From a checkpoint of a small GAN: 45211 training examples.
Rows from block 5 of the discriminator, named by matrix and row number. Rows with one number belong to one channel. Each number is 128 + 32 x the weight over the matrix's rms, rounded and kept within 0 to 255. All counts start at 0. Numbers have three digits each.
# convs0: first 3x3 conv (discriminator.blocks.5.convs.0.weight, 112x112x3x3, standardized in use), inputs 98-104, a 3x3 kernel for each
# convs1: second 3x3 conv (discriminator.blocks.5.convs.1.weight, 112x112x3x3, standardized in use, transposed), outputs 98-104, a 3x3 kernel for each
convs0.0:178160144182169171189177179107117118099110136076081111098087121068066104048035083155129146141128133127117121166150138129135128159160140141159150167180163174190173113137160094136166123164208
convs1.0:140141134128147122110133145158173181141158188150146185134112127143123121142161161126123120131146131117135122147139139166151134144137143136135138126140125112118127040044085074107143082111124
convs0.1:136146138083098085081077064137161178089127147092121146147144136147139123147127115128123172178162166122160154173163154129121095149167129141164155165153143143142147102106097078074076097120104
convs1.1:118137151099118151101145158105075064111080099112089078163153163102137125098134107107118110125103118134110115174172172148145150119122119124123118105106113085091092107116150100093134118126142
convs0.2:104137155127129122155184172168152203164169183187165175180180168179162142171145147136103099145115126179170155150145158145120135184175171086107136097103130141127120111109114095085098099110122
convs1.2:119146196101122158115130129148174162143139132143141106158144114119142116074095070090079088130124123134128129163133110100133127099147125118131137129128138145112115146178163175179159167175153
convs0.3:092077110069078086097115123170161173145138169123146192134116134161148157194182205076103132101124133089094126153139185177135171154142186157144143193159170186154192056061072064062083072080070
convs1.3:109098122066075099075094116141157168143139180125121159104101090094098098103125104123134124169167163192169137156128149132127101131104071128099100127076084137089081110124140120120141141143157
convs0.4:145126193143121168110107171095156133097117155103124127125125137127134132136129125103098058123147125131121114145132149125147140165184182125076162124109149167140153142116107108128125109135133
convs1.4:144167181127160184166160178140122158135105137090136118114117096129088112099140129125152181149151129172154150134172182132136163102149124150183143113149140098129155094097159072108164109145188
convs0.5:105131173090079111105142171111140130147150142144135141100088114141134151125139162163137141145138153154123140157186154164185169152174160103141125135146141146142160179181191152145166142125130
convs1.5:098098162116158202100129197060077088065099094071063091102085087078101132123126136078112086099114073066059012073112128096117127067091139144143118129130097142153121141149150110114127157155146
convs0.6:187164181199163165198157168094089077098094088051090106151174111168174134126163131156116154138124126144120133149145093158148103180173123114101077123117080056082043059085082123128132099140120
convs1.6:141127137122115111121103109111158123101145132092136112146164133127158136138209163103088066108095098131120116134141139117088152098093123150151141161126147136106129094101129121130151134122144
convs0.7:131114197102070130077052105163122173178121143194166153121099148112124147124160152147203168144221210172202198156160187131141156134133164159161175135164150163149175155102124151101140135102133
convs1.7:151136164146159177165170175146113081137122104156124084127143149118139144115140177110079111082103075130106093170143138168155125140156136121116106117117110114101081110099154126108156110129149
convs0.8:149118136158140137167147135154138151139156147138165190141133130127119118119139140124098128115107149104096126151108111162131142181159163157142121164176143190195171114102070126132089135139117
convs1.8:095110108084055069086070073102149167103128121113111128085141115099127142082108145159123135170166135155157139148143153146134120158155140138122134109122154109105171152142155132143135156155148
convs0.9:143152123122157104150170111103110156127141169120090120130101103139134131128107141091091123108106121109084149155114115137150157165168187132146131121104070086113092129123133141115113092095157
convs1.9:136137131123139129151167119152125106111102105114108099226196089200174152194194135170140161190167181202162164192210164198184178175181147171203186151187184144180150090125147088101117060086099
convs0.10:153181185151171167184185165165138174171150160146134147115148151122152138126147137134179188120165184153187186174162171141145141168158141129152169112129139082087128133170170182176171213183161
convs1.10:110114125101114117104137141152136146166156176167145145144175151112145134116141137136138116100073082102089101129114143126112107092100111142150156113118129102106128077073111099093135098090128
convs0.11:107136136101111114092108137099115113128157152121142137108116141122144150134141162064120202107131182151143179187151123186151104176153118129094123135087127144127141150143150122106134106094141
convs1.11:096120163079124148092135154116078079137138117091072081141173174112158190110134150125106118171093096182112079109139170117142169069128138114111142114097104126101135124112113116102092137155159
convs0.12:061060069055078086052053078188179153182158121158137121165188203140145163127120148121096128135143155153156155159166142198190149221221156140135152151141176143137147078061080076097095090095100
convs1.12:107123140104118130087111126129095097129132105146149138200206141198195192159189191148112099179120068164138110132131151124139141137118130153186181176200203152188189113105123145138169159172191
convs0.13:128125140148116134131122117125151126163178135203181165136082108135101119129098128151168200143176171142186195150167177130143155137154183143161164145184153135182175087075089075081076068025056
convs1.13:106135144121127139100132130161130114154148158146150120220223180170194144189170147120116141116101122131118145178131123126094115098087087154173157183189167173185145137130154139126169123127158
convs0.14:138141150134126133130145147116141137120123142147140174157139161157125145156140175111148167124138130126110098160159161124127135144141169143147104150120085152148136099092128113096111083081119
convs1.14:101129157091132157108123136207175131148120119115082080145145112150112083116105118131134116133120103126122089100140120079116122055083103112117108124120116135143153168157170177177183174185187
convs0.15:072104095139157157089105117084085106154125157172186161149167147140142138168168163150164156155157146162182187195181165161130116195168138064093072105143148100139146094087095138163166156157156
convs1.15:117114136125146168120152150165166175144187175152152174145110091115137097109105059179167134114101072144134090137141092070092046083082087169165153168158143147127138129102130188167188179149166
convs0.16:158125129144112112115074107172150123130121091096100086170149140161143145129135130129126160143130147163133170154155131164180172193197185162134126146138130129122121078095085070087061092107108
convs1.16:090073114091087112087099116131141159127118120092118107132156142141123123134154170108086092132110114146137136158076123144099071177143121167157123137156126105120126106140141141168189156166175
convs0.17:105083080131124107128114131085094112106125139115120124154138158136132137153137152168147169175165188142129186173171157128123125106114113082094071123136118110111079156159157156150157120113097
convs1.17:189194193119144149116140145130139144144158120145118122157169189125117133132135154115092093073083068108071086165151146160168176149138160139127099111135094116121110117122140131131142119093103
convs0.18:186160195161161183174168185135102138157135146173142179182178177186185167191174174138097125142115147112101144137169158150152156132141143139152125126142136114114130150118118139142138115113135
convs1.18:150167153133155172139128142078061094085087101082049064118086122129120100123080098140135166122141141120160151119099097129118132128129126111128096106114086122112084102108151102119173121137174
convs0.19:156134105148160130132143155093124102146152140112127153167116117190163133231209194164151119184145120201174148132140115123125120114109103155158142157173182152145204087097117134122130141152137
convs1.19:100093146113116172145120127122142136104141158105112161109066063126117092137088065164138167167152153229174170139148128148161168155136129103111139092087121146125100115150161101122121129143126
convs0.20:120107134116073076126105110097122118155156128096102099173159152163148133124131154177184160181166151127126139184160171196153161190134134184148214112129171090114132165162185084077119103125127
convs1.20:136147136140155153128153154130110141145130146116126117141106121140141092144144110188171159116115153157094115113142091139132139144156134144149176119129154100123162145137135129149158200208203
convs0.21:133143160132149177131152176133158142167180178170193179120139179129134189146149193084091104070098117062106107112143109126137088143170096134165173128176185137152155152143149143145127149144117
convs1.21:100107138091098143093107135086100078098102093060092100108089109130097105110114130113123150127138146154136127156170157163151151165166173092120123074121102088102122129124122135128111112110109
convs0.22:122121138041080082079070064107124127104115135058077069016050117053083134106113138096117119118127113132138144126110131123093113162135132149147143156152153176154125145173192122136141167152176
convs1.22:127097090158145106154180162150144127099102122061109110165155145162169157156140132126101144163135168181167186174159143141154165142162144126144161145130139136103092128130131139144157119124149
convs0.23:136099078108096061105094071146163169119154172117146184174176200148149181141135181130093104126099078146109100160137143136113117133119111157130162143130137148171164151111117150129118142123090
convs1.23:172161155143129123140132132090066103098091088101071058125169159179176163160163161195189136194174169163136145115085079129097123085108125117155131126132093093127093109118116120133141134135131
convs0.24:107131147101123123120125117199174195175136179162152178154143154161165172172168177207197203188195174188182171141143160137145172147152165129069083126084124147123143142129161122107119130125136
convs1.24:145148162123129159120102152095119131139124145111106119106132106089116140126101119133148143136108113152105088115124183119148168121118167130129142153163184185217204135129120124108108126113109
convs0.25:108112130119153115126133106176167181192187167193189142132098103155107115154143139152141133134147125124100124145173183136138138130131132158164131140138156128103159107123167119120183148122165
convs1.25:117144171149138139135147155102122147106110144113081096157171178142172159130141121141110130132138163157164175157140154172176186192180192137096089129091078128104074131151150131156149150147141
convs0.26:143123120176175182163165170185161145143138171163147161111088114124105127133114152171149107146139091132123092128133121145134120146126136144134139145145137186178162081106118081122150096145189
convs1.26:099115118112117133130152160089106131064092098049052086120124070101069045121130093132119094178174151110128092130146173126184177094152133145117134138121122122102118180198217156176184145173194
convs0.27:091061101078040058068055049169137117157147131153166142160123134129116117150134138161143154165145156159107158190190170175169154179167137139137135128092119143091123160178192173174183157165193
convs1.27:113102136082081112084105099072083092068076086066068092103118110106106120076104099146120124139115112150130131091070088103081069103075127163159140170155148182182160082103100080089118106105125
convs0.28:061062097091083119129133152157156157137167158076113135154104124158151150165168156124073072159100107161094100084106150100117158138134178142147172151155182162147176140130157154145179151136177
convs1.28:181176180184208210200234213079136156061120159064117142138133122132130098132123105208169165221161149165152152107140130084141160032129114149150183154139168166132165080127135089104139105120136
convs0.29:157127169167133168121130114115123129135158145138152120125148183165185194178163181136128094082082099063118108147144167122133151156127133114135166159144142174159155196142145168137114120096108
convs1.29:097121148076120137108111151167130136157127145178139163135143138175153164160129162116089143112140130168144111153120108180115119172163170118080082100073112099045082148157173155170182137132168
convs0.30:126130163115116180118132213121128129111106114135116122167172167149166182169189177133115117108117130098123114118119149082094108096077107159159156156156169141140143178163169138150157116123138
convs1.30:135153140129140150140147146124136110120139107117111115093069076095091106101067080158155144133129162150157179136099100136085088117067079101104110068074083073084078172166176177173199181178196
convs0.31:100085098135101099147126092203195161199198163169132147193167151207155145188145161098167171107102145115111081150129159162107157175139156150100110143138140124125161144115132149131123142137136
convs1.31:111137148085140156085136144142155178123121127142128148110097105115104108104072104167172187157162156123161197122159165102137172125123139102097080132144140139142149157140145171143160176186181
convs0.32:071105128082090109104093096142162174154161168153167132121135156126125116138146134081106154120126149111166179185176180176171198184186201141179163153192189134172190136131144142107089167125115
convs1.32:096103132125109151112127152107118138113104139116113126169149126158126123129118079135158159124101152103123131125083104068063099064031068169138128179149134194156148132147188139153186183188193
convs0.33:141108121122093104125106119129110110119103093086087126096133174103128137101102146077081098043093138060087120184196185173202194168216176161163209129170182146154214122153173135147158145126135
convs1.33:120118153122121143122122128135122102141118115131115141188147100201154089186168121125117120134109131153127116121117105084064076100079084152134136182159140184162134136141143139136135130135150
convs0.34:114097098097086105124133131164171146145165161158168193126141156128130147135155141221172164224174154232185144157146162163151151157160176141110070157128114170135147110114098121093098105113113
convs1.34:119116129140147153153149171149147127123118084111093064108124135111118137117121113151159170139143134128091089117135153132132159125164139125130133132150163165162157124121107129122110127123119
convs0.35:107106144026037065053049033118135151102134119111155141154137162129144137141158139139121126134114129084104161099098143121130136105111125136171158106117123145143132101110104075080083080103099
convs1.35:104092094087081056101087076124139175111119143151160166135107066112097039076080053149159194157151170143133179205219208179194195152187162110138095097150109106157122076100110112113114129142139
convs0.36:091101102110146145125144169109091104106099118145132178097081090074090086085108127189159156175139170178149168159142199142127182161130202118149109105154125118150160100078104105102139110115137
convs1.36:096079087114091090118104099147144119125123149098130140140167151140177118143158116127130142134163138137143101138122117126095128096072084176152105164114088167121100135138134131139145140153156
convs0.37:150154158155155163177179182198176158176170135169165140170163142135127128150124127068080091122095122108103103165173189126144172113128166108121144137113112154170131088086113090109087022077086
convs1.37:164169208150178200152196213068086085091104086105124095180146100157129109122115070162149116153153134150188138153093100134103110093094116181176123167160126170162123130165177111146152096124146
convs0.38:083090121131142137121123145142154119139194154132163149145125155126147177165152166085068139119104151153136157164151127167165120139138092074097107084101138117125113088112148120132095129142101
convs1.38:101124114093120131155172141177193176130129094143163134097102115094104111094030083168144150147154152116121131195193178159195142132119113133110129127087111165147155104116088116124091100123110
convs0.39:092134156094113156110127146175172166164132145192156140117135150137152195137130179149125165124121144172186175173159137155156133138146155158177181180184164174161158099103136112101133112083124
convs1.39:094129215110143203108114193123112082123132125114107105101118124068123127096134132096076084127109083136134117093094066105100110125133144106106104097093126089121145155167189156164173165165174
convs0.40:091120087091103094118149163176157188170174141153160141102114154092104150083110159136116094135148113080116118209146143176137139159165184158115158149119138175141117127142132160129103117146117
convs1.40:128138144106125138120135134106083106086070077086087093091112088074126104072139125117114133137156130120158154169106086141079106150097111124151130115148130122123106101112129080080107091102145
convs0.41:112151118122173116119155121081132157112115125128123120080128134084133121075123122063090168139154172177202203151122145135129155144127143152152127149174161169169168136152135135145137153146147
convs1.41:150148128164164139148150146128135164140109165132124178141170155138188163155195189138118063125141074117106095142153167145145153149143145115111139125130141120113134062051072062060087072063086
convs0.42:132183191102138175093131160117135157085107116082084122150177149138169112127148105177159221169165195187173153198184180176164157157159142168098120137088096121082111077128174089110167095112140
convs1.42:152173152097109136086083095127127144117113153129117147145131131146133129138109107117126123101110120125116099126108104142098082079093089166114096162097080145084082096113162114120175126123168
convs0.43:070058113102111135115149158164128112147112135121102144140141143160141147165138121089110043124150070130155077157142152127112125118117150139178124117138105146165144137090106164092083160142158
convs1.43:097097113092093110117118120177159158186169161188173175152094053167154073140099076078099113086076098092059093136142084176163106145165132116138153115123137114126120140146144132108114136125117
convs0.44:097090111086082121068078131120111114123109109144105139108123187112141164111116159162150120138135130117103095130140149122149161124131167131189152111148143111131124076084097077077095096090099
convs1.44:115086092136114107138118139143134127145137118165153145125102089119112079166137068085087087122078116115117121119074087103079109093048098121136110116140121123140096139132166144140173147155177
convs0.45:158171191146155188139181205157163150149133121147146137155176179162193141163190162115141145098154156099158144158164189177172205170177203134125138143155153135146200071089122075098155093105138
convs1.45:162155136132144135137130155156146120151135131157128123144180160167169159174175163111104131133093118137093103117139113109108137083105129129088109125096096140106094084073161088078150137113170
convs0.46:089109096135125116134127117125093060169136141158167149121162149110148167118157164092110093139144151114175152140144166139142165119145128086069108074077099096124124107075080134122119144117112
convs1.46:125114135101101127116079088084076072077047059139121124149124120155127120117094116156145138149167137119127139123111105144163164125145134144125143143137129144108114108097080111111101114129127
convs0.47:187179168211199201174182207101146162171185185158180141090102141093074120119093140135140177167169135188165138171163144168162139126150135121124116154149159106126196178192180143159171132154155
convs1.47:081098117093127146111124125180187131170123101157143095110109087108087089111118096177157149185182151143103097179201154187193145133134100084100109080083099148137102151142164149133141142125134
convs0.48:154171151179195183158165156131145172149162181145175162204151166214155185195136145144150154110150157118154174187182191168164154160151148161157169132133150117135161140166154136178189147161148
convs1.48:098120143107114142086090122107107112093139124105111115139193171126169143142201196114080068130110115165156158110112116099096099159119127152174203135150185124129156144156150175174164160181167
convs0.49:139094089146133133142117121162155157165161159134102133233221165228204162217177131140173175135166178119135155154137137138140116149141149153154134189169166168138121038058076074086095078073102
convs1.49:163162168136120131121124128106114118092109122088103094127088107111103133124061116132134159139123127135138138159133143171150171158144123125074084111074091110088107108116126101124121115133133
convs0.50:062083077107123128098121108119105138113123144134146141138155171131140164131140157177143125187151117180153139150148164165177188173171192128127169116115134168173183161118130123095122126089099
convs1.50:170181158190207183160197172124105108132122128106096064155154115152144116133130108096093093114078078120106094117124094126106107111132129154130119159149121164130121109117129105113107106119107
convs0.51:120136138119125136129151142117135152147157164146144160173129112193152135177130118156169113151169138146165128161143129155124112132121120178156138176146151167143137105119088094099090097146119
convs1.51:091092094097095089094093096093111103073105105090084090116093112099086124095084119167158172171160172166179168101119117105107103125119103080079107076081098084080095142159152122138133134120119
convs0.52:139181210137145188122124146092097115124093114123109124148176177184179200188180183132135149105125130114095134141160145146143132148145152070105155089117157145155189128111122119096090109109106
convs1.52:132134132128143135131142126123114123126134176113123141103092095110096085129123111076120127080106096124108096160088070114085049118108106115132110142112095126113098153147169142136167134138163
convs0.53:087133090099125116072097089192163142183184171200224192111137150092103110131138125123135128148160150119151150117132149105134162139173169049101083117136096158145116120128130134115091148105098
convs1.53:101111157126104170123112149143102121109061095128113122146171116132185118119132076118126148154133151110146112174137188153128166136100166121102125101103117139107116157148142153148146160189190
convs0.54:123139087150118089121119083142168109148198157129179147082113085146132108127127104167173175181171174162168159157114133156110127152114145245191132220183139224195150105117111103086088140105101
convs1.54:132116126131077125114095152148163156114125156089080123150168184112132133122126137137098150141091068142101103151144127134151116180127108121097102117098130135104117122140170112151167106134162
convs0.55:153167178099110151086108124134113141142108102151103092136154159140152143126112132098162133088124119075096104127134150126101131141130148158188177136142175088118151168163188105106140115112133
convs1.55:122128115111122101100110145091137142127119156136103093175181175149137125149144134099124189137156195136147177127145113117166140097164154092104129069096093105080072095105127112113139161159158
convs0.56:165125122179143146193169148155163136130149138114119121193173181169159156149112134042058060055042057102089079111112112123141151126141135157145172132121161156137125186149148168155138166161132
convs1.56:157172165170182181125153166099115164105110159088100142132145164150159171153159174207194160207203191175183174132120102156161121107129122085087093105084083091081093076066091049065062040028027
convs0.57:123168186116154211068127182152177185131192213140193161137164153107170158141181180158125160186147146176145150174150127169177170175196177137130105144154127132142159138157159138136171109110129
convs1.57:185195165147171160150130146059101088046065068087055051121143144134127144141149121167206133171175126163175122118133109147148156086138142160137131137131123142159150099137171091113151135144171
convs0.58:102129169188179195174170184149147158184176215106122172143101138197156176192157171189190162176182121150143103162118111155101108168124114166142161120099102118111107109124120111122154093092119
convs1.58:118089124103083106065037092118120132148129149156156156096138121099088100128131133118129142146151172145150120126109094152123121143123135138142162165176182133117139150152156147147168121132135
convs0.59:085084080065089103065103129145130136161120114126148134111152130113148140108146139117139155117137140114093112179188174114132133137124128170170231164152229130113201112114139137132154121108129
convs1.59:133145179145139175129147175149105087147093095140097114154131127140107109123084119176148154151155120169165129158119085165135091147144082076071079096071086118084078157164152170169176141125148
convs0.60:134127135134131141176143150079107115094139125122169109144152151126151143127135125133143105138158120136133143087096120093093105077066077185141114178122121193155139130111136116119162110131179
convs1.60:141183173175196174155161160161159125120110101107086089128098086092102101105085093190167138159144139160165154160213216186204216148178174131113137106123140114147150140153160135163162153165160
convs0.61:108111134067074060085077070204204217131158148174204178150144145180166141184204190097078071178171155179176142134143177136137181150160169187201187173166184184177195111136136082107112127118117
convs1.61:089129166114113117083126142108082088146116109087091111128161155121142143145167167058055063166167144162174123170153148161162131138154178124114138132114124120086061125138135138158153141145154
convs0.62:098120148104120145094114125157146178143151174142105139118104113121104112113083087133119070144154078113160087189170192191150155191171178088103087071116086080081082045105148093103135095131151
convs1.62:135076070102058066124071076082094137068128134094095134159147083130124112144138136104150155114126148091132129157110107146142081125120137148191194178221200208233220069110124102140147107124150
convs0.63:085109097096100071120139123116127099163135110119102053086093106122126124115092140133118134139129112180170141133171177128165176156141176125161129089104112058101117148108094161135108137109098
convs1.63:132177179132137112127113119157161186171187194171192203151162152156162153140148148114129135098133096120162122175120157133132143107112136132123084119109113114109101082120150108141161104113129
convs0.64:185193187153168146138154138150168152100169181116145177100098149077097141120113140215163169241163161238209163123139168159158181165170195064064101150108119198168136140118121117105087092073058
convs1.64:110072079135102128159109120126148126120122108100093091125127112113095103141094099131120109093091109102068068114108113115125102080083100150168190188186177216238232114120114113125106100122110
convs0.65:094086081085101076107108116115102119132088130149108123164162161167164173162139125185157151163123128141127135139136116140142137112156142139146116162143125168137117092084120103100129121103129
convs1.65:115093147141135123173147141097116113092108112105085105063128127077125160105124146138129121141129109170180122125129157126151146154148159088100101083075113088081111112143102082113088086109106
convs0.66:127093113163121141190166199091129136105133153142147156110102142116094146142129145194156148178112119164132125112117133104086104097088102143136105141140106127136114096084102124127127170165149
convs1.66:113081088094073066090093123121127153136149155149165157159086082166106082179097073140149138148147122123166134126139142123150171121136140156128129158130129136133131078064055107095113088080078
convs0.67:162139155178150179189166199074096151043099147055103118101135159106105132107098127130097060106030031102061054114118106126131118123118126102101139074078129099084098135122131124110129107101122
convs1.67:098094095104097103098107087166155158162171152135148152180153130201141134241182165129114112168123130162128135155186146171160184158186193116132134121123134119117130106101116116113126111110135
convs0.68:133130136155170175121151152118106124122102163153157182122136147147124153138093129043141171043179208117189195161135186149118170166146219159196188153204191132178166119132110105107104071060074
convs1.68:103143159083139160100144162176148157132124154114129149162155145120138094146158128114109113135093092120075054179174166155160179121147162116114121106101104141120135168180214185207229190206217
convs0.69:134146106103098060074129095148119147136112153162134150097075079097100098131137116130123163140126150118139166172133152153127154149125162144183132155195145142183163081137096063133135058136145
convs1.69:162153170154141144177173204066080166080107196078140192174164173149142140104127105123169137136174150127141089149172235141160231143151194177131140149108122133128122074102167078099132082100128
convs0.70:112102118088089112096109133121125137124092108112095110140142142118117130080090099160154180114138174084104131151159171145149151149142160156181182169183184186204211141156177112118161105124166
convs1.70:144122139131114124097091119117140163118150157104116138156165190124134153093102109161118142132131116175148142095131154116112155097102135109103124127116132136138127134155164151170164158177162
convs0.71:166150138176163176164158147143138134160149173122097136158140149177175171178171166126142156111116126134109111076064083114106111146134129150150146141111094165129123112144146123144162145163175
convs1.71:110112099107112124109108126083101104103094136084057084125081054113064070142102102108143122168179148126144124095105095141123147123126140110059089081062072063044045105131133096110099112130125
convs0.72:154135119174135115182148136123127106154163138114097105195184132173192145199207173086134136127149166133193178183157173188164165188157156087107111100139098076109096168129079154114097131141119
convs1.72:122140143115126159134133159156163166166155167164202182129146126135144147111120131161137134141091111144119129120093126093098113075068079105140154080093125084104140142141158133136131126124120
convs0.73:142148113124114093112093100127141139148163165150154117131117101132117138124118130147167153190162164200177184192150153195175161186173150115101108123087092112092108148156181163143162134150142
convs1.73:143158157139141155129124130176158160130110135120113133160114085141144110128107085144110093122083080129107109091104130124133127145131149182158130205189163212173146121130128123133143146144161
convs0.74:172181165187203196171154162143163153162206214127168178120127140133137152136123129134152168141160130112165162153148125142126107152152138142128159138116148142134098089135141089119118038053082
convs1.74:121123139064100154059069127113097124134108124106097133121085099129096092121107124122127099095119125152110109108121104145123122134124083080134158075128132085121106115117149123128144142160176
convs0.75:131171174117165159128164187113113138126125132147143145113140146122150128107158116162146164171144153161130162181167162197168143209153163081090106057083102048071087102148155113127139142147146
convs1.75:096089111082082130078081097156140093137171086135149084130132097120116100127145149148135116136121140171135149142090204079086176107122178198182184205172152151139133123108123135112118117084109
convs0.76:135104171133119142143114155137115173145143145144126125112162107121150101105154114094112068106109083094123099116208120119183121141195083122100086126083105104063067096105121034087094041116111
convs1.76:122118126128118130109124157127125139086086142103119157161121127157144148142165126166158126157170147169164176124200095099185091071176098184228207173219198162170197132136145148156174144134132
convs0.77:112121109133091079154100068115128119096115164090128171168187194187182174158164152218115089230176094179151125175185193155156158188177169181173170194145141209183161091122184138110137162138155
convs1.77:153088094152109090211130102060079124118135152077128156148170127154139142142126138173152148129135138158080122159159146190155144146142141094110116080113134090093100181218228161196213176195215
convs0.78:111137150102121139144117180123124103150126094163121100111106160079118152123137165155124122137143150134131153177157195165129162145116170107117134088104145122124176084076135085081091107076109
convs1.78:118139166112151158153160180192173148167163164181163198157161160189146147153126156170113148187142154163142144125105112123125115108090096191167154174156166191176165133145188131135175117130174
convs0.79:101090075079084094058087095170161154128126159107140124136150200107116179128132156140154144156176174133169173210174168197161156169120134121119154107118160119137175139138120122129123137116148
convs1.79:121127137103115116105093112124120117132078077114100097161138186161144175155166204163173163145146145149154166088102124115093113099080098148150147160162173162165157131110113141147134145150158
convs0.80:086083114083068122099098119193153182214151159206150168128131165149140165135123151193111102180155149163159167151145138128111145112122142121129151123137125118097159093106108109123100122131135
convs1.80:137110113134133130179165154063097152080088144062061117094100079071084061081073072150152157166163165105127101189196170202198190150156171121113132101133113103137115108143156115142155110127140
convs0.81:188168182153156159164162179120073117118067101126119147160136142139115128155132124128107105157104092162128097142103115118090098109067092110121080116128102127128114109113128132135164097102132
convs1.81:077084133080100122088074091127112135110089129092095134149125127175136124138108117143149144138117082150121091165145112157147108123141103115120133144124134140146161135167176165180187151167174
convs0.82:152177185109126147109114125167163163185223187191192192133132145132124159148139174159167079134135067117119050121151197145173212167178187109156165093113122092113132094106108109123084060091095
convs1.82:144136152133134139134137128121076137097078099137082118144166119124168141128161169200185175202153155162172156139117190143134199141127205159126116155129127114113089136124161108121174108123180
convs0.83:143145139117128122123134127220177153227186166196187170109132160140119134133138138141145125116134122118122133110136123126135124144123119156134148151143159150125156160136135165132144156104136
convs1.83:091100089084084095082089078077069111085073107080051102109145134120138139121146129162155145139139163150130156132134145116130131122120130130101140133104123107091101178169161181191183188191186
convs0.84:142143137135140122168167141151142155146104149093102151157189152180196162163180153156182191124156168119113079196158199187153167178160173169149117133125101135131145175171097178122086152087119
convs1.84:181140155140167183099140177106113104087067083088076108081102118098115122113093111134151144157162151098131130043047120086104111119113122122092124072058097107080106138131148147148166130142158
convs0.85:110089120133136131134132137140155147174160131161136110199182178194164148187168169088079136085089164112148183131129138112125111143121104103103085088081092094072081086111131097126138122121120
convs1.85:075142164074105127068108106130123120125129139137127076155135114150117098104079082115094110129134134098109150116104109103115134109106116156131148156131152145126140104096097118110101127122133
convs0.86:080075087093090097089102112087085086097110110084097090127116128125100118126104117086097143118125136163148106093106113100119130085112128147123098120128120132123125179146122124110134152132154
convs1.86:146145154174158161133136126199187161183174186175159167147125140143093095118056086131077111137080123166146132156151126162144128143115089124116117145133139114123128110129128118129141101105118
convs0.87:172133139177142157165135153048077092029079088050076082095094119071061080064070098179134139143112137135111155145135141189207188166189184145129107125093091135118096137129132108101131087089114
convs1.87:138113077165121101131104111095108119087116099135144122152175155167142126145146120114111112136126109140126132134097107156107150122132144184170110167170149131155154085105105096107125107109130
convs0.88:115129127116083122105105121153121136136123173120145205127112160144128173156157181145154119144147147118105135120118150101110134145128138164161148147157184157173228120095098122124144118136163
convs1.88:096152200142188236173199191114144203143144210149169198163198209136155135165154135150122155204182151215202175139186179144177167113188162125124153078120142110131153097105090092092093108121115
convs0.89:125161197105133186087105164116144177133158182104156195139135144156152132169176140135146233161150191161140167151119151163150157164143169179133128172144136155145165114119143101108139117103154
convs1.89:143152146113132108128110084126084094133065083120105059204165135191159114159132118138117167132132108134074062165140150146175183144134155120125077109124062115152121082080138106078126111105135
convs0.90:116161174142156142148140106124179177131170165121171153139180177145171224176148212198154132195169142191187167167194178192183168176178164173154166167114126203174147090104106082089035066110055
convs1.90:167149135166136156181180196117120152110141136086121129105124108081113109084114084109104103141124124128105127136116134126148114123137138095104132097122132107108137120155124106127111108120094
convs0.91:127098143129099118113090119136126159115111162110111172102129117127173112141179133156138113168139081145141095144153174141127192145129178186123117188127130140094143171130195150108173139084160
convs1.91:113143169057065153021063115096118169124107168103131179169179135181181158154147113168134136146154132166121086128107113111164095138165093125082075117090050123122076118137158124100113146109100
convs0.92:124119121127109092107099097168147159184154141176156132140147168124125144137128139124053057133094086100082091180140132190141149178131157160160184167158182179158181130104091134118103071083073
convs1.92:148156175109134168123145158133112123136111124120105099122126120118135102084118083134166182145179174154179175161121087156134095113095067112126138106122131093115124107117119093100093113101096
convs0.93:149145150142123116128121134163166158147168147160166145123164164153169168176189191106094132110127154117126143176160165171167147161177168109116156134142148153114168097053068150079045139079084
convs1.93:103138163109135165137157188182136161188147174196157171128133132097095108075088119095111121106100134127119140162121110153150142163178162146179170166157148143149156138153178125115134112121139
convs0.94:170175164152164177141169163134126164179133171190139194139088060149110074143099066085097064101104080107132091150148168149162182157156169122120102102123115100098107115152142147154176152154202
convs1.94:089107105107119104111141131189193229166169193158147164160128099155150126136133099143170166142153160153139138134117120127123101100116104113092103112067061117087073099091106113103119115111118
convs0.95:068068090030028044047051087124135135098125132087130115121124133155161138156128138089100133083119134093101115109137126120141127103144122123130125125138138087105114134139141101102116111138107
convs1.95:113142161101118149105127158144166145116118144097109143126129123119126124147130122150148147133130125128144125155165148160164137137134122159174170135152160112122132096097121090109143115130142
convs0.96:060079106035041063048065067158154135118163149120203202115101156120113120140111122179170109171168110193156113157155172144156177146166172152125115166149126170176155137150132141142116113118130
convs1.96:130114158131112146133123133145155125123128098108100103100110128111111119124124127126156174126148166128100110115118161113104108088089125083095100095088101113094104134149159157164172156167163
convs0.97:127113127078075087106076097140117126143132122116142158157147174157145174152118164143125121161141139188166140171154123140143100148161129133076105162110134157143136099128135086102101077096080
convs1.97:131102139156156164180198202196190177162145152102124124073059032067072051061060062151137122176159140187169128171144153159161122184166155102158156109153139126147129125152152144182177148180177
convs0.98:122129139048073147085115151077091147121123150106090132128106129141118130136141147176116081164101086168121149153116132135098114138115127172158088140170125110109121140146176102112127135111123
convs1.98:114133141137158148110143168144180188151142198152182198182156125156142135141132118102070080114084113148135106171210155131164126121163133167220175156192178125148137115115101144135116128114113